From a checkpoint of a small image classifier.
Training: cautious_adamw at rate 0.0025, 13200 steps.
Rows from block 5 of a small image classifier, named by matrix and row number. Rows with one number belong to one channel. Each number is 128 + 32 x the weight over its row's rms, rounded and kept within 0 to 255. All counts start at 0. Numbers have three digits each.
After each channel's rows are labels from the 100 images, of 14848, where the channel reaches its highest value: "patch colour" is the nearest of a few named colours to the mean colour under the peak. Only what is clearly more common there than usual is listed. The data: photos of plants and fungi (iNaturalist).
# convs0: expand pointwise conv (model.blocks.5.convs.0.weight, 768x128x1x1), inputs 0-127
# convs1: depthwise 3x3 conv (model.blocks.5.convs.1.weight, 768x1x3x3), a 3x3 kernel
# convs2: project pointwise conv (model.blocks.5.convs.2.weight, 128x768x1x1, transposed), outputs 0-127

convs0.512:113088181107155185137106203123145133088153110083126119123167150182133121162102123108155165145122111111099112157130122123168100069208144110173128079114115150154114113138098091098094204125146118134153133132136100161136078130155141030147085160130129102135118101135157109106124186175122147065207153048113117125106129142152121048133064084133143139146125126144153178145104143132141101133182
convs1.512:138086097170121100178151099
convs2.512:066149125125175045107103117157161078102087088120189094133100126105124122146156118115061120103101149121124075179129092149204186185180138170128163128074123129136087135113130162094147113087148119154132179114093133142125137125162120160157099121116141117161068116201133109111108091112075120159106101151071144160132115104097131120140190127096161117103142100135197128135101168139079190171092
patch colour: black

convs0.69:163085149049162121159113152114145100107120191117079082193093197111101114211088092139193092112091132125109088104100148114160137098164142143108177152139067141110153122120110135093174150151158161143116098125136177154193123106110065147111088153135101096061110145091096116140127179118100157118211184102090093114114143131106132103123073110115160132129071124125146126143146140131101120149097
convs1.69:129138128115166067134157074
convs2.69:086124098148188108087097089194179133191153143117116103099167100133138065135184135155110131063142104133089104155161100094153129172142108114155102135091154097094101135133112092126148055028148122134144180074134097142073132163129142181129087128100114114182144079133172149082159152116078120131112127150060144162123093132101128151120107137129164068109135105089183166130073102137136131136138
patch colour: green

convs0.0:075121149057155128158150151128131106133110120059139123088130158192145065172145144134200095130106113140126137175137103119177185131206148120119109092139117122140107098114104140093136173129114179184182151157180128177168156152122153124078131168095136160114096151162153107121092135138126088116178128049102166105060116128097110085112060114130086130123116136086153144186114141134125086155178
convs1.0:092132155089127187091118157
convs2.0:110148127126112126106159163165143113120186147151164087139100189143114132132114108143157156157157117085163109119065131145130118088103163110089117147206167141104112128121103145124123104135132053114094122201143120130174193145104161160104144128136096185152066165132082174118145129132111093176150134111118039092080155181189073101079142077143179100139147109080157154097153138164120129144186
patch colour: black

convs0.51:197132136133157136171166075165073188127094160201077117159080141138176142147101147139169174110146107146090077111131138194117079104122107200152137136133087141148171140130204110144225177105159169135108082155159125076117130121153126122117154140146138133110109085163040130168142140114162098131114158133134121088121124121136093089122174142128149107134120149119166145144123178146138122111194
convs1.51:152129141150107149165178185
convs2.51:096173121171175107071182138094127114170115083118074133152087135115124126141174145156160163072175109148136180139102166165109174075093122151063156126111159103127132135157149095088075158123096152162184105140121136084152155111167101118158155161086104105141137131135169126218077080171115107122137111084174138125116173145122068113125118182082143084077099102138135129148099189096126153090150
patch colour: green

convs0.628:098095166103173162140107174146110135140121090121132157097160156143149132123120123096140152125076120117116125125133119132137099110191139146150117089104112180137154105093084161128124121127100167135191122241156131097108093131134155103098153122113177174114187121218151129099095138052142108134163082135101112092109153128151137083123148113221091140128188162069090134162169111060177151156130
convs1.628:158186158118149104118088093
convs2.628:172172166173131146091055141107124148141088109117120147130113078121223081108124158103136081160097136143142138117104144101138151113103115112139143135163178102121127177105153135169152134150054128061116160105166103122096124137174141145122134139123121075094109157133141182153142122086113173190140128072113143157091173068110119173211128148112170113103091146090106129079063106081072099119168
patch colour: green

convs0.531:063145136108140143122103129068147151190116175102071111109134084090085129080145140123149150098135177065169161126198059099041133107121100094121154202130144125128165145161094122177178083167145162098135171121147156127134147106144096172139067146168128085158152122122152148118161090104144128122109143142099116150134137178118112085137169123117133124128116072151070183100112057136109094096109
convs1.531:093115080132164145095106079
convs2.531:127078172171090134097084166090135102124129073159104156071165104133104121095123079162082137070072115179117114136162082145141166147107096109097118153137124173080119119100066083169151108127126169126141156153148175100156143129133132101083090172150128100112097169095086088168148130144121151127093099082164118132149179133136195180107146090134112098100125099062057181161077114083160119125107
patch colour: pink

convs0.154:088106176084139142107152188089195087107188102062067111130121200117155118132103152114135136140118173162083101125079172156146112071145160112089105128065164129105065100144085120173143128117169153134093108109129159134097081129073134131125084143127159149089116092164181081098113139182102130122169126098153106117152121159145175129170091119118102121108121115154135075149139182176144067103168
convs1.154:143126117128159056139161090
convs2.154:107107134151218069150108085172135093111097150118216167127146094074163084143159137165117161075137149174137068175158109087129137103123090149178136135117115128122110161120119129086121092095080123159134115110151134119150170127167144153166086116135166145158096146154078115139124097160151143153102119127083155133095154135076103127132178147161102192136111199129166124159069133179140168159046
patch colour: black

convs0.152:156106133122202135125135136130167122163122118135174098178116122136136141127122100113121092093135128109158103111139126118126134136110154132163183133151064139142137105116120144055096121157106133057131125111138172150098148124176092155093127109102092071135111170060128182167135131124048203124126138116117163149221159114090088167064154130098231143179137098110157107147149100170112094098176
convs1.152:090069068135154132127128122
convs2.152:126140120138213149062141095126107120102121082145122124115179123154054067132071093086108116139146083126141079133162061147165140141060088103108110160132173141109141086171067159143130143104086049178117143103139118061107153145087149149146121159120154134155120143170182169140135094141165071180120126117078082113102147123127162142162113125074146090143162140116128143146063117105121090113110
patch colour: grey

convs0.314:070174127159156106170193151103097093141088131049143125108125129148134044114147207119143126146162162172091147166083102155168166098169131100143105120083179057156088200129128075136144118104083125130127142116079144164119138105080112118127130120095144162104119123210147114077116156155130063154143154110142094155091135138139095103151109139119072153076126108145112070137142173132127101129118
convs1.314:106149151089142155070123173
convs2.314:135112159108050106074169128143180122143168133204149119125152157111072099071109142098112117198128063115167079086122108136133138076153126139146120181162078105106185123139156132139123126103192139143101103148120141098139145155143115156092137127180113115040108118136111126147064139100172175142140105168129030110157131171154077068137143140139187113109099146101108160103131140137140109109151
patch colour: black

convs0.213:149111228123127170155082111137153137112103099112137139103168152140148209146061094101121136113131145116153078097126144145136052139157173140145119096121129111124103127056102107120123134124194080114141112095126116134144124082190137120151117104118129159136077126194153132073155159109163140106134153132146126143140104052120138120106124070134145152160208157201126130151067118122201094149182
convs1.213:167177167143103149135173146
convs2.213:144105182131132105057135151131169061193175116150138138130140112128125126055128106171131170120107112104126171155069091163127132155114143152077093122087156180164092131189128076140130142092161155125156143163132157148167139154100141100128130114169164122104070143146103184106148101172090103139115143116114081143110173183141132189106125148108072106178171123136113137175141167079197184164078
patch colour: green

convs0.371:110100154109133126111175148161104155100142151076153149082132142208166080181160120121078140159110090132103161150177129119166138110180121106182117091121139137112114114104135127127109205149117116136218218118107144148132141182091139085092093138149111111146169149071158141153142190148112122081168127078111141102087148162153096107103089147168101082098062148076139183169117113109105129125120
convs1.371:155121142096157076112185113
convs2.371:102145059115152060131131158131127138052130141152206089096135092115087087130115115141115135090103098145092112123130172141124142133188107214125132186109129129114115102149087164148114084119165168128180133111096115148139130121109150156095135116115070207137108135112124100111104061115139154072099092137207115118107036115155087077089168116119071112112096122165152102127109144123160158120163
patch colour: brown; black

convs0.283:124166156122171119136137151133116097122128105103134156106113150168156090190140124110137165151112092192124138143099158112154139118166088100161152072132116118163107158114145130073113209095125128147144141113163156154151139210119134100089149109120117158107137188085155088175124194166075134088140156055120178099138213097077124126141045190128106131129094157094179124133136192150132126095111
convs1.283:134127121088139173076134180
convs2.283:114114166180068138095132171126136137093115150129183060127106190120130106125150131138079158137135110119178078056110127179136127119189112115118095187161148112081111145149096159116112134161125085128131115201209123088181156185140120140103161144165101139106136185156154155116147151174137122144157163132195088126127151106181092095093121080141140131106165160105083142096113154177115105168188
patch colour: black

convs0.209:125108086138136081106134086149112160079164175143140212081108086183152109140163092068087103105129110070129146107153091100150154171149107083112132148116126145113138120111120185194101152191171131111164128117087131132171081151160169134119125144186156140131173141104154073149114116112105138148094117150127164085128109174199174089137079117190096124089093151129125163145159065133117145175083
convs1.209:113081103114101126169154182
convs2.209:131127148125146108133177148171098195075118139114075096139184051126136104172100091106122125110078108103089185130081137085138156183114154184109138151129142094144072182161100168124136135162115115158072114117185153159162131118136086132194186089126098109164096155168132113127158141075058090084118176112161108133120111141119106101086128128164108133195112112170142069153128134083108152118108
patch colour: grey

convs0.327:133080165090121145107089182094104141106161102113073112186166116134123144112120099158149137134070154101105127102145111158071118072106171118107165152127163172154074138166121090115082145162138169094117109107165117145137120120161184145182077164150186131126081122121161128200138132131062135124166107077133118118157129118108126098136147132077204051138075062110169083116164101106136152079145
convs1.327:085162101098128094104181130
convs2.327:098134196152178148176147202129088178174148108100150170105180142119146156081166171098140111117180143156124149106169185121122086095130105125098092094144172161163134100110093111118084096158120162075144075105135090157077134145093100118218159116150110135117099123120144107114169153050103143113069119147152137128111150090104096098155178103104161059119135164154137188125132093144158146138113
patch colour: pink

convs0.85:114130118153095087061124150136170112135142117141198121120154110114135121028148124157086118151135128090117133098136087116115151166094194090102161132111140074103067106125128146118057067153078103055164146093153088131110118136140158145146137104093160123174096150130170096143068104107030165139114073140142143142149064135149150157078123169117150117131155090103135070128143107162145108102099
convs1.85:118113101097130139083182175
convs2.85:101147169137198115099168168154146128167109172152130101145118144085105124176116181137130132120172129093162117162157112158135173074098121161121099107096130110155139114160149136150150132180118102088150140132163129237124113123079106118154209162103105105161103145121182167088167120107146089103130152166079091088079088115160075060144187108091170123088174113120157120142157092144141071150147
patch colour: pink

convs0.325:103109116166070119091122145144143118170097135130128083106122141098146101081157196107117097146108140099169213111137095168108099129083136127119137114142168114138146131166113067093110047093112133141140177149128098152039094173151129132152164170104159110130144098160128113128093145175156107115125078205158074152111115169140103139118147174105113064133164091049073157116130131065141163116113
convs1.325:119147094099161075098169111
convs2.325:133125096166127109102134147106109157099053181164131130156146075080102143102108160121139134130202170151177130099132142093103157115150151122051156098088169148165115109130147106096105099167155143100137106141100176186073144087083116121174125103187122100139111108021105104118085117129093127128155113111097090156097178177143137085164104158124173152112146073136059167150112090143161107118097
patch colour: grey

convs0.567:166155126161131164132177140150108165073169123138136115129079120162194058149139153106149102142106149156121123140084154134156104142144087109127108114101145154123088169170141129133156173126183119139110070152069131164089084142164168129141124108143191085064151098127125093099128154159122125173139168121102161100107161183219147164200033134143101133122091115147166131155087172121079147150135
convs1.567:156129069152155084133096101
convs2.567:074106136049159078152128154191101077185125207125139103178128130119184098137132085110143131080083165143162081184147152109132022098096165121134108111115141156152075124157121108140134143077151129101095136133134110167143104165166139076129151156105126167149107169152140079140138110116137160103117145141116171058154187143102121146145168173130097120115107098113167098195083132105133149107118
patch colour: brown

convs0.68:084114172090124104148202098124076112162156101164113038123117116095123118127139132149144136182113122115107133185184102119114161077231115147102098128101128122109101163123135134077157147148122135186165116089147168100036097123128109116153129113124177133161135120133111121132140108155150095149156117139154101062159128154120087154110141202151106112150103115107133122012127144101117089100087
convs1.68:105134113125182160149184159
convs2.68:136122165111207089151138111184084159171135131139156143156149125122167078088100123133073089130169110097102183123118171100163051118189146133169129121066113143064155150149117120107092190183065121103169131138136122147116091111107133069126111085130124183058126142126142160113116169088149143140121152106167112173096153148163073086137072088165109150087155128122157123114118177126091145154102
patch colour: pink

convs0.161:138124148131145103115194174114129135123085163065194085171158106179141076138108138124104123117148123148113143138132122139190114108146160072127166118090165050138069173148143073108107151143134155108131156154107137192185175113117196109181109152118120172104098156169143102131123135110087071118145135072140092165085144131165121056160095152145140121100107118170162072137202147144149152120108
convs1.161:161186166133116124100084106
convs2.161:164074103121111159130131106160102159075178114170125145158177102112096149142142065133203057159128099162134066080144109113052124135083136151140176101157083134138149114174108167190117125104133151126091145152149122093164110145095095148114095115158156141139067083150111119123088110092093148153129076120131109042174147121075144116106147051128148074120136118103137138190108093113147126109162
patch colour: black

convs0.581:145138187183132102147146147134052182110080151123161146122129058151187123101090106132098145175118146113075108140144080173129033140163145154156076109095136120165121145114116129146148172157121126116169148147145108091090099101148135058151127111178169122110175095166107147073128136045145134149120116131136079091102132116192146094104137158167099117135141187131130118147102142078175132143193
convs1.581:107078070151152160138127155
convs2.581:114130135173106170194099136117159114107165118090140141109096090082140179162173100114118094104100149111125175154173191162084081119185176159064151079106152188092119135098161105142123122119132137124104078172125084129129154100117118095171135092137088149179145116160111145124111102168126106111079124131133145087193129190142088080121078129139132162079111138140182114096177104148132227125154
patch colour: green

convs0.608:104084143126121153164121190138186050142147147099097116151097130116175152106057156140131194158083085165098107111105129193087126090148124138162105136113123154094151123117100131161180124074148076148050089145163162125140133123116110095145084140124171174101099084212137150073114190103142169146190129150139141146082115129111128111088102099119126167139130134137113068117139168144172083130161
convs1.608:099088098160104191135129147
convs2.608:104150098057080144090141115145158112128142111094154105096086144148141148079154144127093115172132139123158107152147092195148096112115138119129148068147145053119173102073134143070110182179133089126106118141050127142118142076107106129059128128109127143170149093117094167106107130191143107140176177134175093107116046160144134102121117163088054124184110126148076158163142126150166115081113
patch colour: green

convs0.423:135128132113120095145139094147126113149126095161096156146137178120129149162127139139165125113100040194098138142131176133136149081105113150187138091143107132108160103111155116093151134086122145203113191095143150118062139231078107141041127184080122117111183122135106132184149136171154129094157123095143131122123144161111115164153160151142114112122115164012115163119119184133097150114121
convs1.423:096165088128159096092150089
convs2.423:096084097144105140097139093164162097129084126187126160155127114114117153128104155126136158157134136073091068140177106049125156136123093160141065131136130142165063157205151097149158162116129158112134167120173097168121171103107156102094111178083194118139162128116087125123110164151109113074175113125124143098168126133173067204165154162158138112135134094163159050106127091127153147165082
patch colour: brown

convs0.750:087073175127052130116090123168118167055135059126119116112228126127121184134088114112161135113139119118146096123140176142163099119128164156140088091120158128110121145055110121121105157098157123175154097137150060146138119136174125048149079157154173153165152103127154113116117170172174144108159140147141081129131119081095139117107111104159113146128214196153150134109107097115143129175156
convs1.750:150090119169145067139132092
convs2.750:147182142106170138112056126124103097128131168080168129169068158098137172153178160122097147145095115125058119119096099142167152127183133159143144191094112100080125109116161168160114138114102131133196103138126078142150144166158075178115102145155152121150125116177114131099167149134129150094122130130140204140150094065154067065095166138130133144119092141117170115144068150210108139091075
patch colour: green

convs0.737:138145116097108074128139081061095100132108162142096109156129092144106091103141097151193057153071138129135148174134096111131092156168117157083150158201119114133158149173100124084153163115138105194113126146116092107124150136142159171144171180131125116110192131153082144152139123184136131204140115127165117159079111158132080099121072150147132141202062120103074138118154137128082160082080
convs1.737:107098121127093118169169184
convs2.737:162109114112163173034147117101134129163151123123158119181121131134126123076145102093104119153113105188116204156075096166099094117168167104138144149140143141128149132153153116140116130076161059103152144164132133100093152075098172113149081129152184128137178149097148176127100100100148100145173112118095165179076142172062151099141142164166122182123133124200121115112089163157050120091153
patch colour: grey

convs0.438:111127154111155142156165146177133140109167164139082120119129125135152104155121168133163146132089111231134113147141144146160158067141078099145101096121189118089066137154160110148145139038155104176110140108110110095147171166094187120156131120110168153162130131159121093138185166128122106163124142063116175102131123144109174134164037143146088145107102158178179157102143217119130109130135
convs1.438:086147134093132161071146162
convs2.438:134105151161105078126117170111154148102162166164143090147077133053110130087118144089118122100175103106150099104176134156161132146142135143146097133153121127059175104137108216100108098137168138131117086133153149106124128183171122126150127072150091080125108135082099160168107187140096133115101140139096072112122103206183135119123076138087164132109106213161112144176167155185132070094116
patch colour: black