config.yaml
arch: "mobilenet_v2"
model: "image classifier"
dataset: "photos of plants and fungi (iNaturalist)"
train_examples: 45211
image_size: 24
crop_scale_min: 1
horizontal_flip: true
translate: 0.06
targets: ["order"]
num_classes: 54
norm: "batchnorm"
activation: "hardswish"
depths: [2, 2, 3, 2]
kernel_size: 3
stem: "single"
expansion: 6
widths: [32, 64, 128, 256]
loss: "cross_entropy"
init: "trunc_normal_002"
residual_init: "none"
optimizer: "cautious_adamw"
lr: 0.0025
beta1: 0.9
beta2: 0.98
eps: 1e-08
grad_clip: 5.0
ema_decay: 0.99
steps: 13200
batch_size: 512
epochs: 149.5
lr_schedule: "constant"
warmup_steps: 2640
weight_decay: 0.1
Rows from block 2 of a small image classifier, named by matrix and row number. Rows with one number belong to one channel. Each number is 128 + 32 x the weight over its row's rms, rounded and kept within 0 to 255. All counts start at 0. Numbers have three digits each.
After each channel's rows are labels from the 100 images, of 14848, where the channel reaches its highest value: "strongest on" is what is common among them. Only what is clearly more common there than usual is listed. The data: photos of plants and fungi (iNaturalist). In brackets: how many of the 100, against the usual share in percent.
# convs0: expand pointwise conv (model.blocks.2.convs.0.weight, 192x32x1x1), inputs 0-31
# convs1: depthwise 3x3 conv, stride 2 (model.blocks.2.convs.1.weight, 192x1x3x3), a 3x3 kernel
# convs2: project pointwise conv (model.blocks.2.convs.2.weight, 64x192x1x1, transposed), outputs 0-63

convs0.189:131156139187166140107202119144119156079131110097155092107128115145131141145171077100083185170110
convs1.189:076104153083140160108148165
convs2.189:104204157152100138141152141157102080148118153112082144097154150173170094101099185109130131140173116139101144149175097110113134104093132114174180134054179132175092133133141121126190171182132161
strongest on: order Boraginales (28 vs 0.9); family: Boraginaceae (28 vs 0.9)

convs0.156:156122180070104140126113149090146181148142209155139127139106147121134092151102166179153077099126
convs1.156:078138165100141162085120163
convs2.156:137082168099092130165129145153160147104156102107058100119138141157151175054112076100131136066153207116128120143146123121061122132133134202154111155155131131053114144108174142150126131121136163
strongest on: order Asterales (40 vs 10.8); family: Asteraceae (40 vs 10.5)

convs0.127:116067171093145116161087135114158104178125138147101144171112107105182109079095178132141068133102
convs1.127:142145151146140126079078075
convs2.127:175111137131119218130107144130189106145095133096103136175152175108110171091087134133088134117130146188150103124139162158092139164186163201106101116121115072094072154097122123103123101144127173
strongest on: order Asterales (40 vs 10.8); family: Asteraceae (40 vs 10.5)

convs0.64:203130192100112123115148143113088166135147162155157127151073158085167095098106175143135131089109
convs1.64:164175130101154180131088131
convs2.64:110109116107093117146145102127154191141113150096072146121141113113108154079117081157135174109138165153124093128149107166070099170184116188089133084120045076087085155125133132091125127090121184
strongest on: order Asterales (37 vs 10.8); family: Asteraceae (37 vs 10.5)

convs0.160:179124136129141152173089076134177130109177157133132124128106127099091149137175190198160131090146
convs1.160:114157157085131166092076136
convs2.160:164083117130149103168153106118107159109104074093086132127148116112095098096115054186163143058129160135140060142122110102095131121110135200180093158133100141177109125121117176138131148187112169
strongest on: order Asterales (27 vs 10.8); family: Asteraceae (27 vs 10.5)

convs0.174:148090195110130145136117147072121215134177176191120131116137141127101106118108138152147083124152
convs1.174:140166078157166085131143102
convs2.174:133101155113057136149108120177172157111117105111081097182133158132168150081075153111127136080118208085096087169175142104064109133135125165141114108170107132078125077122124142170149140135152161
strongest on: order Asterales (46 vs 10.8); family: Asteraceae (45 vs 10.5)

convs0.73:155113165063121088150089163096140153156127159163121127149132147105183083094110188153136062122130
convs1.73:093073083099135141149160148
convs2.73:102086136103136190084116119132199094130146115108112143192123147143100214077125157113110151119138152163125121131138184139080164149121138158093051097143130089069069132104138119117115113139117180
strongest on: order Asterales (46 vs 10.8); family: Asteraceae (46 vs 10.5)

convs0.57:207150187108118123106137163113080179123164172152145122124097175075131103086107159147147123109121
convs1.57:129103090156185101120149171
convs2.57:078074101123081101126133085136135180140098158080079121144122137137105141092100085156134164095137171139100089143149107153075110165169119153080132107141040090070076138130140123093110160116133179
strongest on: order Asterales (40 vs 10.8); family: Asteraceae (40 vs 10.5)

convs0.110:125173110140129104158160127115116124070101119135115087096165109083122115140169077112031174143129
convs1.110:122088071159145100152164147
convs2.110:155141163149118104179138135118102107118093150135096144106161143081130103104105130160142170144180174145089119140143086132135149135132183135127179136010143121198086137128112115140161177190131175
strongest on: order Lamiales (25 vs 7.5)

convs0.32:087126142103089147139144149096098173140164167202139144094178159130104056132149097132151108162156
convs1.32:159073122090123166131174119
convs2.32:149088143122105195119101098144134178131076143069105088153110114141168143095068141122111142093071139104136109143171154100061170165087132105120133100161196087092099165113112139156108145159173157
strongest on: order Asterales (38 vs 10.8); family: Asteraceae (37 vs 10.5)

convs0.179:135102130110137144144112170149164110142122151153127153245186129102158130161070142106129131149155
convs1.179:141145143150181161134175172
convs2.179:161095157167113123121127099150150165120173074148107150170106067161203171115157178096126091124185116132168130111110132170133092150113178143119119100166137219111088144129167125118138171165128096
strongest on: order Ranunculales (25 vs 4.1)

convs0.142:138130130117122146139118151169133117134093136108126107162148125126136135171088139169255119134168
convs1.142:145154139148185184128155153
convs2.142:164123172078124119131157087159137178103152069121138118088108115114133180119175139130110132092085155146161084148204093161202109122101148064167161124182151142165130104123113062135130150143124147
strongest on: order Ranunculales (27 vs 4.1)

convs0.53:115107184109126128122153157119121173101189162172147126123138167103098098071076147156176099098171
convs1.53:139166141109090073132161168
convs2.53:189085167087128112145111087161154169113125108104144093157138140136149137100142165140065166076093147094138079155168173104080124138146128062074101054135141104102121140131199131161130138114157145
strongest on: order Asterales (30 vs 10.8); family: Asteraceae (30 vs 10.5)

convs0.8:127135127108114171145000107127119152153153130173120139128107169126100129148155177165107154112121
convs1.8:141154149163179171144163157
convs2.8:151167136135108139129167131107132102155175120124112133130160113086106104062051095114132074129131170128120150114157135173134146123147127144155123135091117174199072079130083091042138110128066171
strongest on: order Asterales (30 vs 10.8); family: Asteraceae (30 vs 10.5)

convs0.70:125110121117109133151051096111122115113082160184115158183078155110102114128088131128181062123140
convs1.70:135140141165167164176167160
convs2.70:117170158127070117118156151165123122133188141141115119131138107130161188081118181069136135128139185108114132143194091166153131149125184115105157089116157136151091125111120036105198146137101163
strongest on: order Asterales (36 vs 10.8); family: Asteraceae (36 vs 10.5)

convs0.33:092116123095082136133147147091100168147172174208112131103157158120117049136129123159144086139153
convs1.33:087113159135197140151130098
convs2.33:124131135129097193137121110151133192122067139078086118130128116133190114077067155107100151092099156125127112141170128097072171156070122116122116078124163083102083121109103129158113156174174181
strongest on: order Asterales (38 vs 10.8); family: Asteraceae (37 vs 10.5)