From a checkpoint of a small image classifier.
Training: 13200 steps, held-out accuracy 27%.
Rows from block 3 of a small image classifier, named by matrix and row number. Rows with one number belong to one channel. Each number is 500 + 50 x the weight over its row's rms, rounded and kept within 0 to 999. All counts start at 0. Numbers have three digits each.
After each channel's rows are labels from the 100 images, of 14848, where the channel reaches its highest value: "strongest on" is what is common among them. Only what is clearly more common there than usual is listed. The data: photos of plants and fungi (iNaturalist). In brackets: how many of the 100.
# convs0: expand pointwise conv (model.blocks.3.convs.0.weight, 384x64x1x1), inputs 0-63
# convs1: depthwise 3x3 conv (model.blocks.3.convs.1.weight, 384x1x3x3), a 3x3 kernel
# convs2: project pointwise conv (model.blocks.3.convs.2.weight, 64x384x1x1, transposed), outputs 0-63

convs0.318:507654549524507527478488455493444527499449513489467479514535570491501542440493631582438485507575479478465501544490432508457501521543498455611550426458499460516470465512610559438522539579478579
convs1.318:505478434439468607477483525
convs2.318:458575534520444418597524511451436564504443569489451518460560513489539399504455549560499557540577473546504511542529454459489497520458513360554503447408560463521448450513544495461525516571478586
strongest on: order Boraginales (29); family: Boraginaceae (29); order: Lamiales (25)

convs0.71:477500454469413575435512354525526477578520542530538501554511474521509541515490577493510504554582553513408468517542510545455473515531556413367580436441522466445494412528461464514523476507550478
convs1.71:468517430504519448498582419
convs2.71:494490473522535413449549537508447505467508409447407531451528532567549496479479490610511531441496572555545413530529520436427425486437432413503407509568376537510450520490546480544488487513516506
strongest on: order Asterales (34); family: Asteraceae (34)

convs0.144:438442454447508475596579520525466450572489493447492477436486415448501530461473457443467552461446545518543497487574496476568477511420441463520611534511452494556435484499376421490448561480589514
convs1.144:446448468490455527535578576
convs2.144:510501585498496467476588481539535519491518418457507545417473547464536569507528571585439542356458569513573472488583476500459456575406490422515467497585496510544469541436455474474474476564529471
strongest on: order Asterales (34); family: Asteraceae (33)

convs0.14:466546499446650540528546547543489480499509514417586413543532474526507593510513620471457486469545562565553485456440476510603446499424478498589546533473519411480501513515542507575496479515501489
convs1.14:459427454517602530510465524
convs2.14:558499489546513569523453440491560461462480484520580508521374502487461492463523443583482524543412437575499521421475522505559584523587504459454391488484553454532461483447520402516501587561446534
strongest on: class Liliopsida (26)

convs0.92:572464533483354518534465502561574523538515446484426468552505513474555543402444514455469502459494594436476504531613493523449533545535545525468475361502500482493417512486473445508544543509530576
convs1.92:491513554450424586510465452
convs2.92:514486535470399500473464504574496513495504475454500446560473452475558549378422479476509566436445569435485470531601576484478490522562567498472486471586500528385477424517567458525554571482513574
strongest on: order Asterales (47); family: Asteraceae (47)

convs0.57:492550476508516507479448569486558569375540461470522482537498505457563522416458476489502368473592535493556572432411402489502473495471497586587497525362482498488464499533489523501492536492447523
convs1.57:440486554410507579514517470
convs2.57:536531554500588556516487552524497508516500349529497547517542528530526442472498511432452465519595493520517557461415532533567435427444491532594537622515523594546498499530587547530487509555554492
strongest on: class Liliopsida (26)

convs0.13:524437495508591530519553530476507458482419453439560501494481377496509615444495564545457465508460536528604444456466424538540541538591567469582548510498446438498429516464443501550455528560531503
convs1.13:487519549455446467527566592
convs2.13:398505538523612561535580460510554376487478446487552541380479438457492466460506487477453523511520565517481507445457524562533570508521556518492481507486472500428438533441567471548464489566617457
strongest on: class Liliopsida (28)

convs0.22:456457512472584468476473596511488434518505527388550424446590518538496580509522569510432507498481532462553438478448479548587441488484517440498542589590506498412508536570575484525455414461511476
convs1.22:518535549511528513427420424
convs2.22:530558464508516542457486553463590520539450555558526576486505454571426532548451497533558554531386490489481485544523493516512549509516572453476440392511484425615529533449423499496603502549427555
strongest on: class Liliopsida (26)

convs0.286:486427519459477456592533482535498555584448504438435460471507472449468561453456522540468549508490608434474458541587533571506483569449458423469511431503453405517398548511407466498456477483534563
convs1.286:442571461452567449503531453
convs2.286:528513467476438523517478542548570489450486463510511555531487563569503467467502390508451611451456635478509496546541538465453487533486482506523441513621588512442497439434609515576512494527461566
strongest on: order Asterales (46); family: Asteraceae (46)

convs0.40:473537417542467538432469582472598504468538537434504525496530526458588417419375470399502446562501534486474551369468466512548485500487485513485537544436491540519441446536484445470491502432441512
convs1.40:442485543455479584441505563
convs2.40:491559574465510526448510555530462496490561383517446542536537527533515448446480567421494446515603492507531546494476603521502441437508450594548543615488466607516478495502533505441482499496613519
strongest on: class Liliopsida (27)

convs0.364:533451534500439506501425502518582537499532551468435486542492501523577579429434508505499488513521609537459535487527560560475471587511501551438410451476498452374369548480470431492500520464438557
convs1.364:538561526527431418481440521
convs2.364:510457490479556665521455509526620479524519489474544454508470531444496619415488461439491568501455495553494478482546600484517506536554564580432442558573514507406494480486536454523504502477541538
strongest on: order Asterales (35); family: Asteraceae (35)

convs0.77:519568533524454468493436460510302465529534506506389511558498568474478546469490532508456481517586451436421575506487459511443429523539473534520431476417471504497464547519482511408519555492523552
convs1.77:425507493538583471459462433
convs2.77:465502548565423479534562433494358454528473550420506447473483430444566382509453488540484474508521455509577505512470476481497535543409463402542462471458536487405444445499512478499431481577526527
strongest on: order Lamiales (28)

convs0.82:613519509524413414558468478452495512452598530557451482441488489433494540505516501495607532577478556445415511510529466576509502577466576503409569506475591496556474516494451405482537467466513504
convs1.82:517504443577453446537453435
convs2.82:542539575460415474397517469581458461496550460474450523458456466534577548425433524526557506406453588442506473545597552499504494506496529460541485506525536519484465451447482426482568599547503599
strongest on: order Asterales (31); family: Asteraceae (31)

convs0.152:502549509449518501528485570493574491537543515451539464428493422548554557451501593431514498522465496437603544491540539462538517480422480347524477437557597495484443535528420467557487516465412521
convs1.152:515537493442556469393456501
convs2.152:590497459542448511454470560443487552530447531605481505445522564523426483565457368576538477501548535469471447516432467505504446518588539535493495554507449518517540442472481562490581494524357510
strongest on: order Asterales (27)

convs0.86:530440525462574405425524412452542490478554463519505515464507504492487497504572536655509454516533588515413475497435472580499518491530510499462424564436436520387497499511473493503447418484415482
convs1.86:601502429529486470439464515
convs2.86:463478580527428474415543543423453460531546509512397553500508532415544526466412578504522549473509545505455508471533526523427470574548537531534432525480380562501464457474371450458500488458548519
strongest on: class Liliopsida (27)

convs0.345:500473464437463453510522563537519598518533525443429466502584483464561536436390479401484517471553683428495477521565514520478478506431483528471462457493495509502442536501455420486493441457515566
convs1.345:489495503391469414508456487
convs2.345:568433508573549539460457501429486513468409468574512510489464513470508527597531475504426389527571443521543547471360491490530499529500541506561485504431486496548537477471486586525457511581457380
strongest on: order Asterales (29); family: Asteraceae (29)

convs0.255:516485493477429529470469520567547442582549503453428505575570549552525533422422536421416507450505578550482511486558488596455481525552500509434469437516450478422380531480490408449501463476507552
convs1.255:534544473436455571502414512
convs2.255:519447518467522582494456499517583506528569462471490499547521573454466580379472485475507579449521577534492451485559534546489468514603565616442446556555461555426456482486538446485526522495533601
strongest on: order Asterales (35); family: Asteraceae (35)

convs0.146:593470538480444471470463437553462484446458388509404529557467491469537555422507560515440548504480588396428468546575533483470535504470478425513466439499514425517428476470443485595510533530506573
convs1.146:456535428507558527439448441
convs2.146:558482570487291452395516513485438500534531540491515506560467503447515473486523374510425539440456530432513438498540572488478532564559481435543484486542507494436474475467448491490519507486473556
strongest on: family: Asteraceae (29); order: Asterales (29); order Ranunculales (25)

convs0.89:499620508539453551428468438494416560509477553491438531553469544558505492461428510544489468497555454467447539518477414476362478546545459530537471457418507438508494493459512541396537580535496583
convs1.89:481460443426569567455483482
convs2.89:492529441550475428512542452479361510537504608430513418460492438509535381507488500520496396534538398469526551492476446454506505493449448436501443477412576473525471411537513465476466509532481506
strongest on: order Lamiales (28)

convs0.25:531468458518477492486546477508560493522455456516497570594566473370527444514433547467486517525499612494462524465516472599517501547510543383429577407493438440516443444482419465527516427508549493
convs1.25:483523453481583420498552444
convs2.25:494492558480525506504539592569540489443514466539546536486429560616469534522571440544509463467536483606568433491456540444488462492538460555533445601517544509545555523393578516482552529545406523
strongest on: order Asterales (35); family: Asteraceae (35)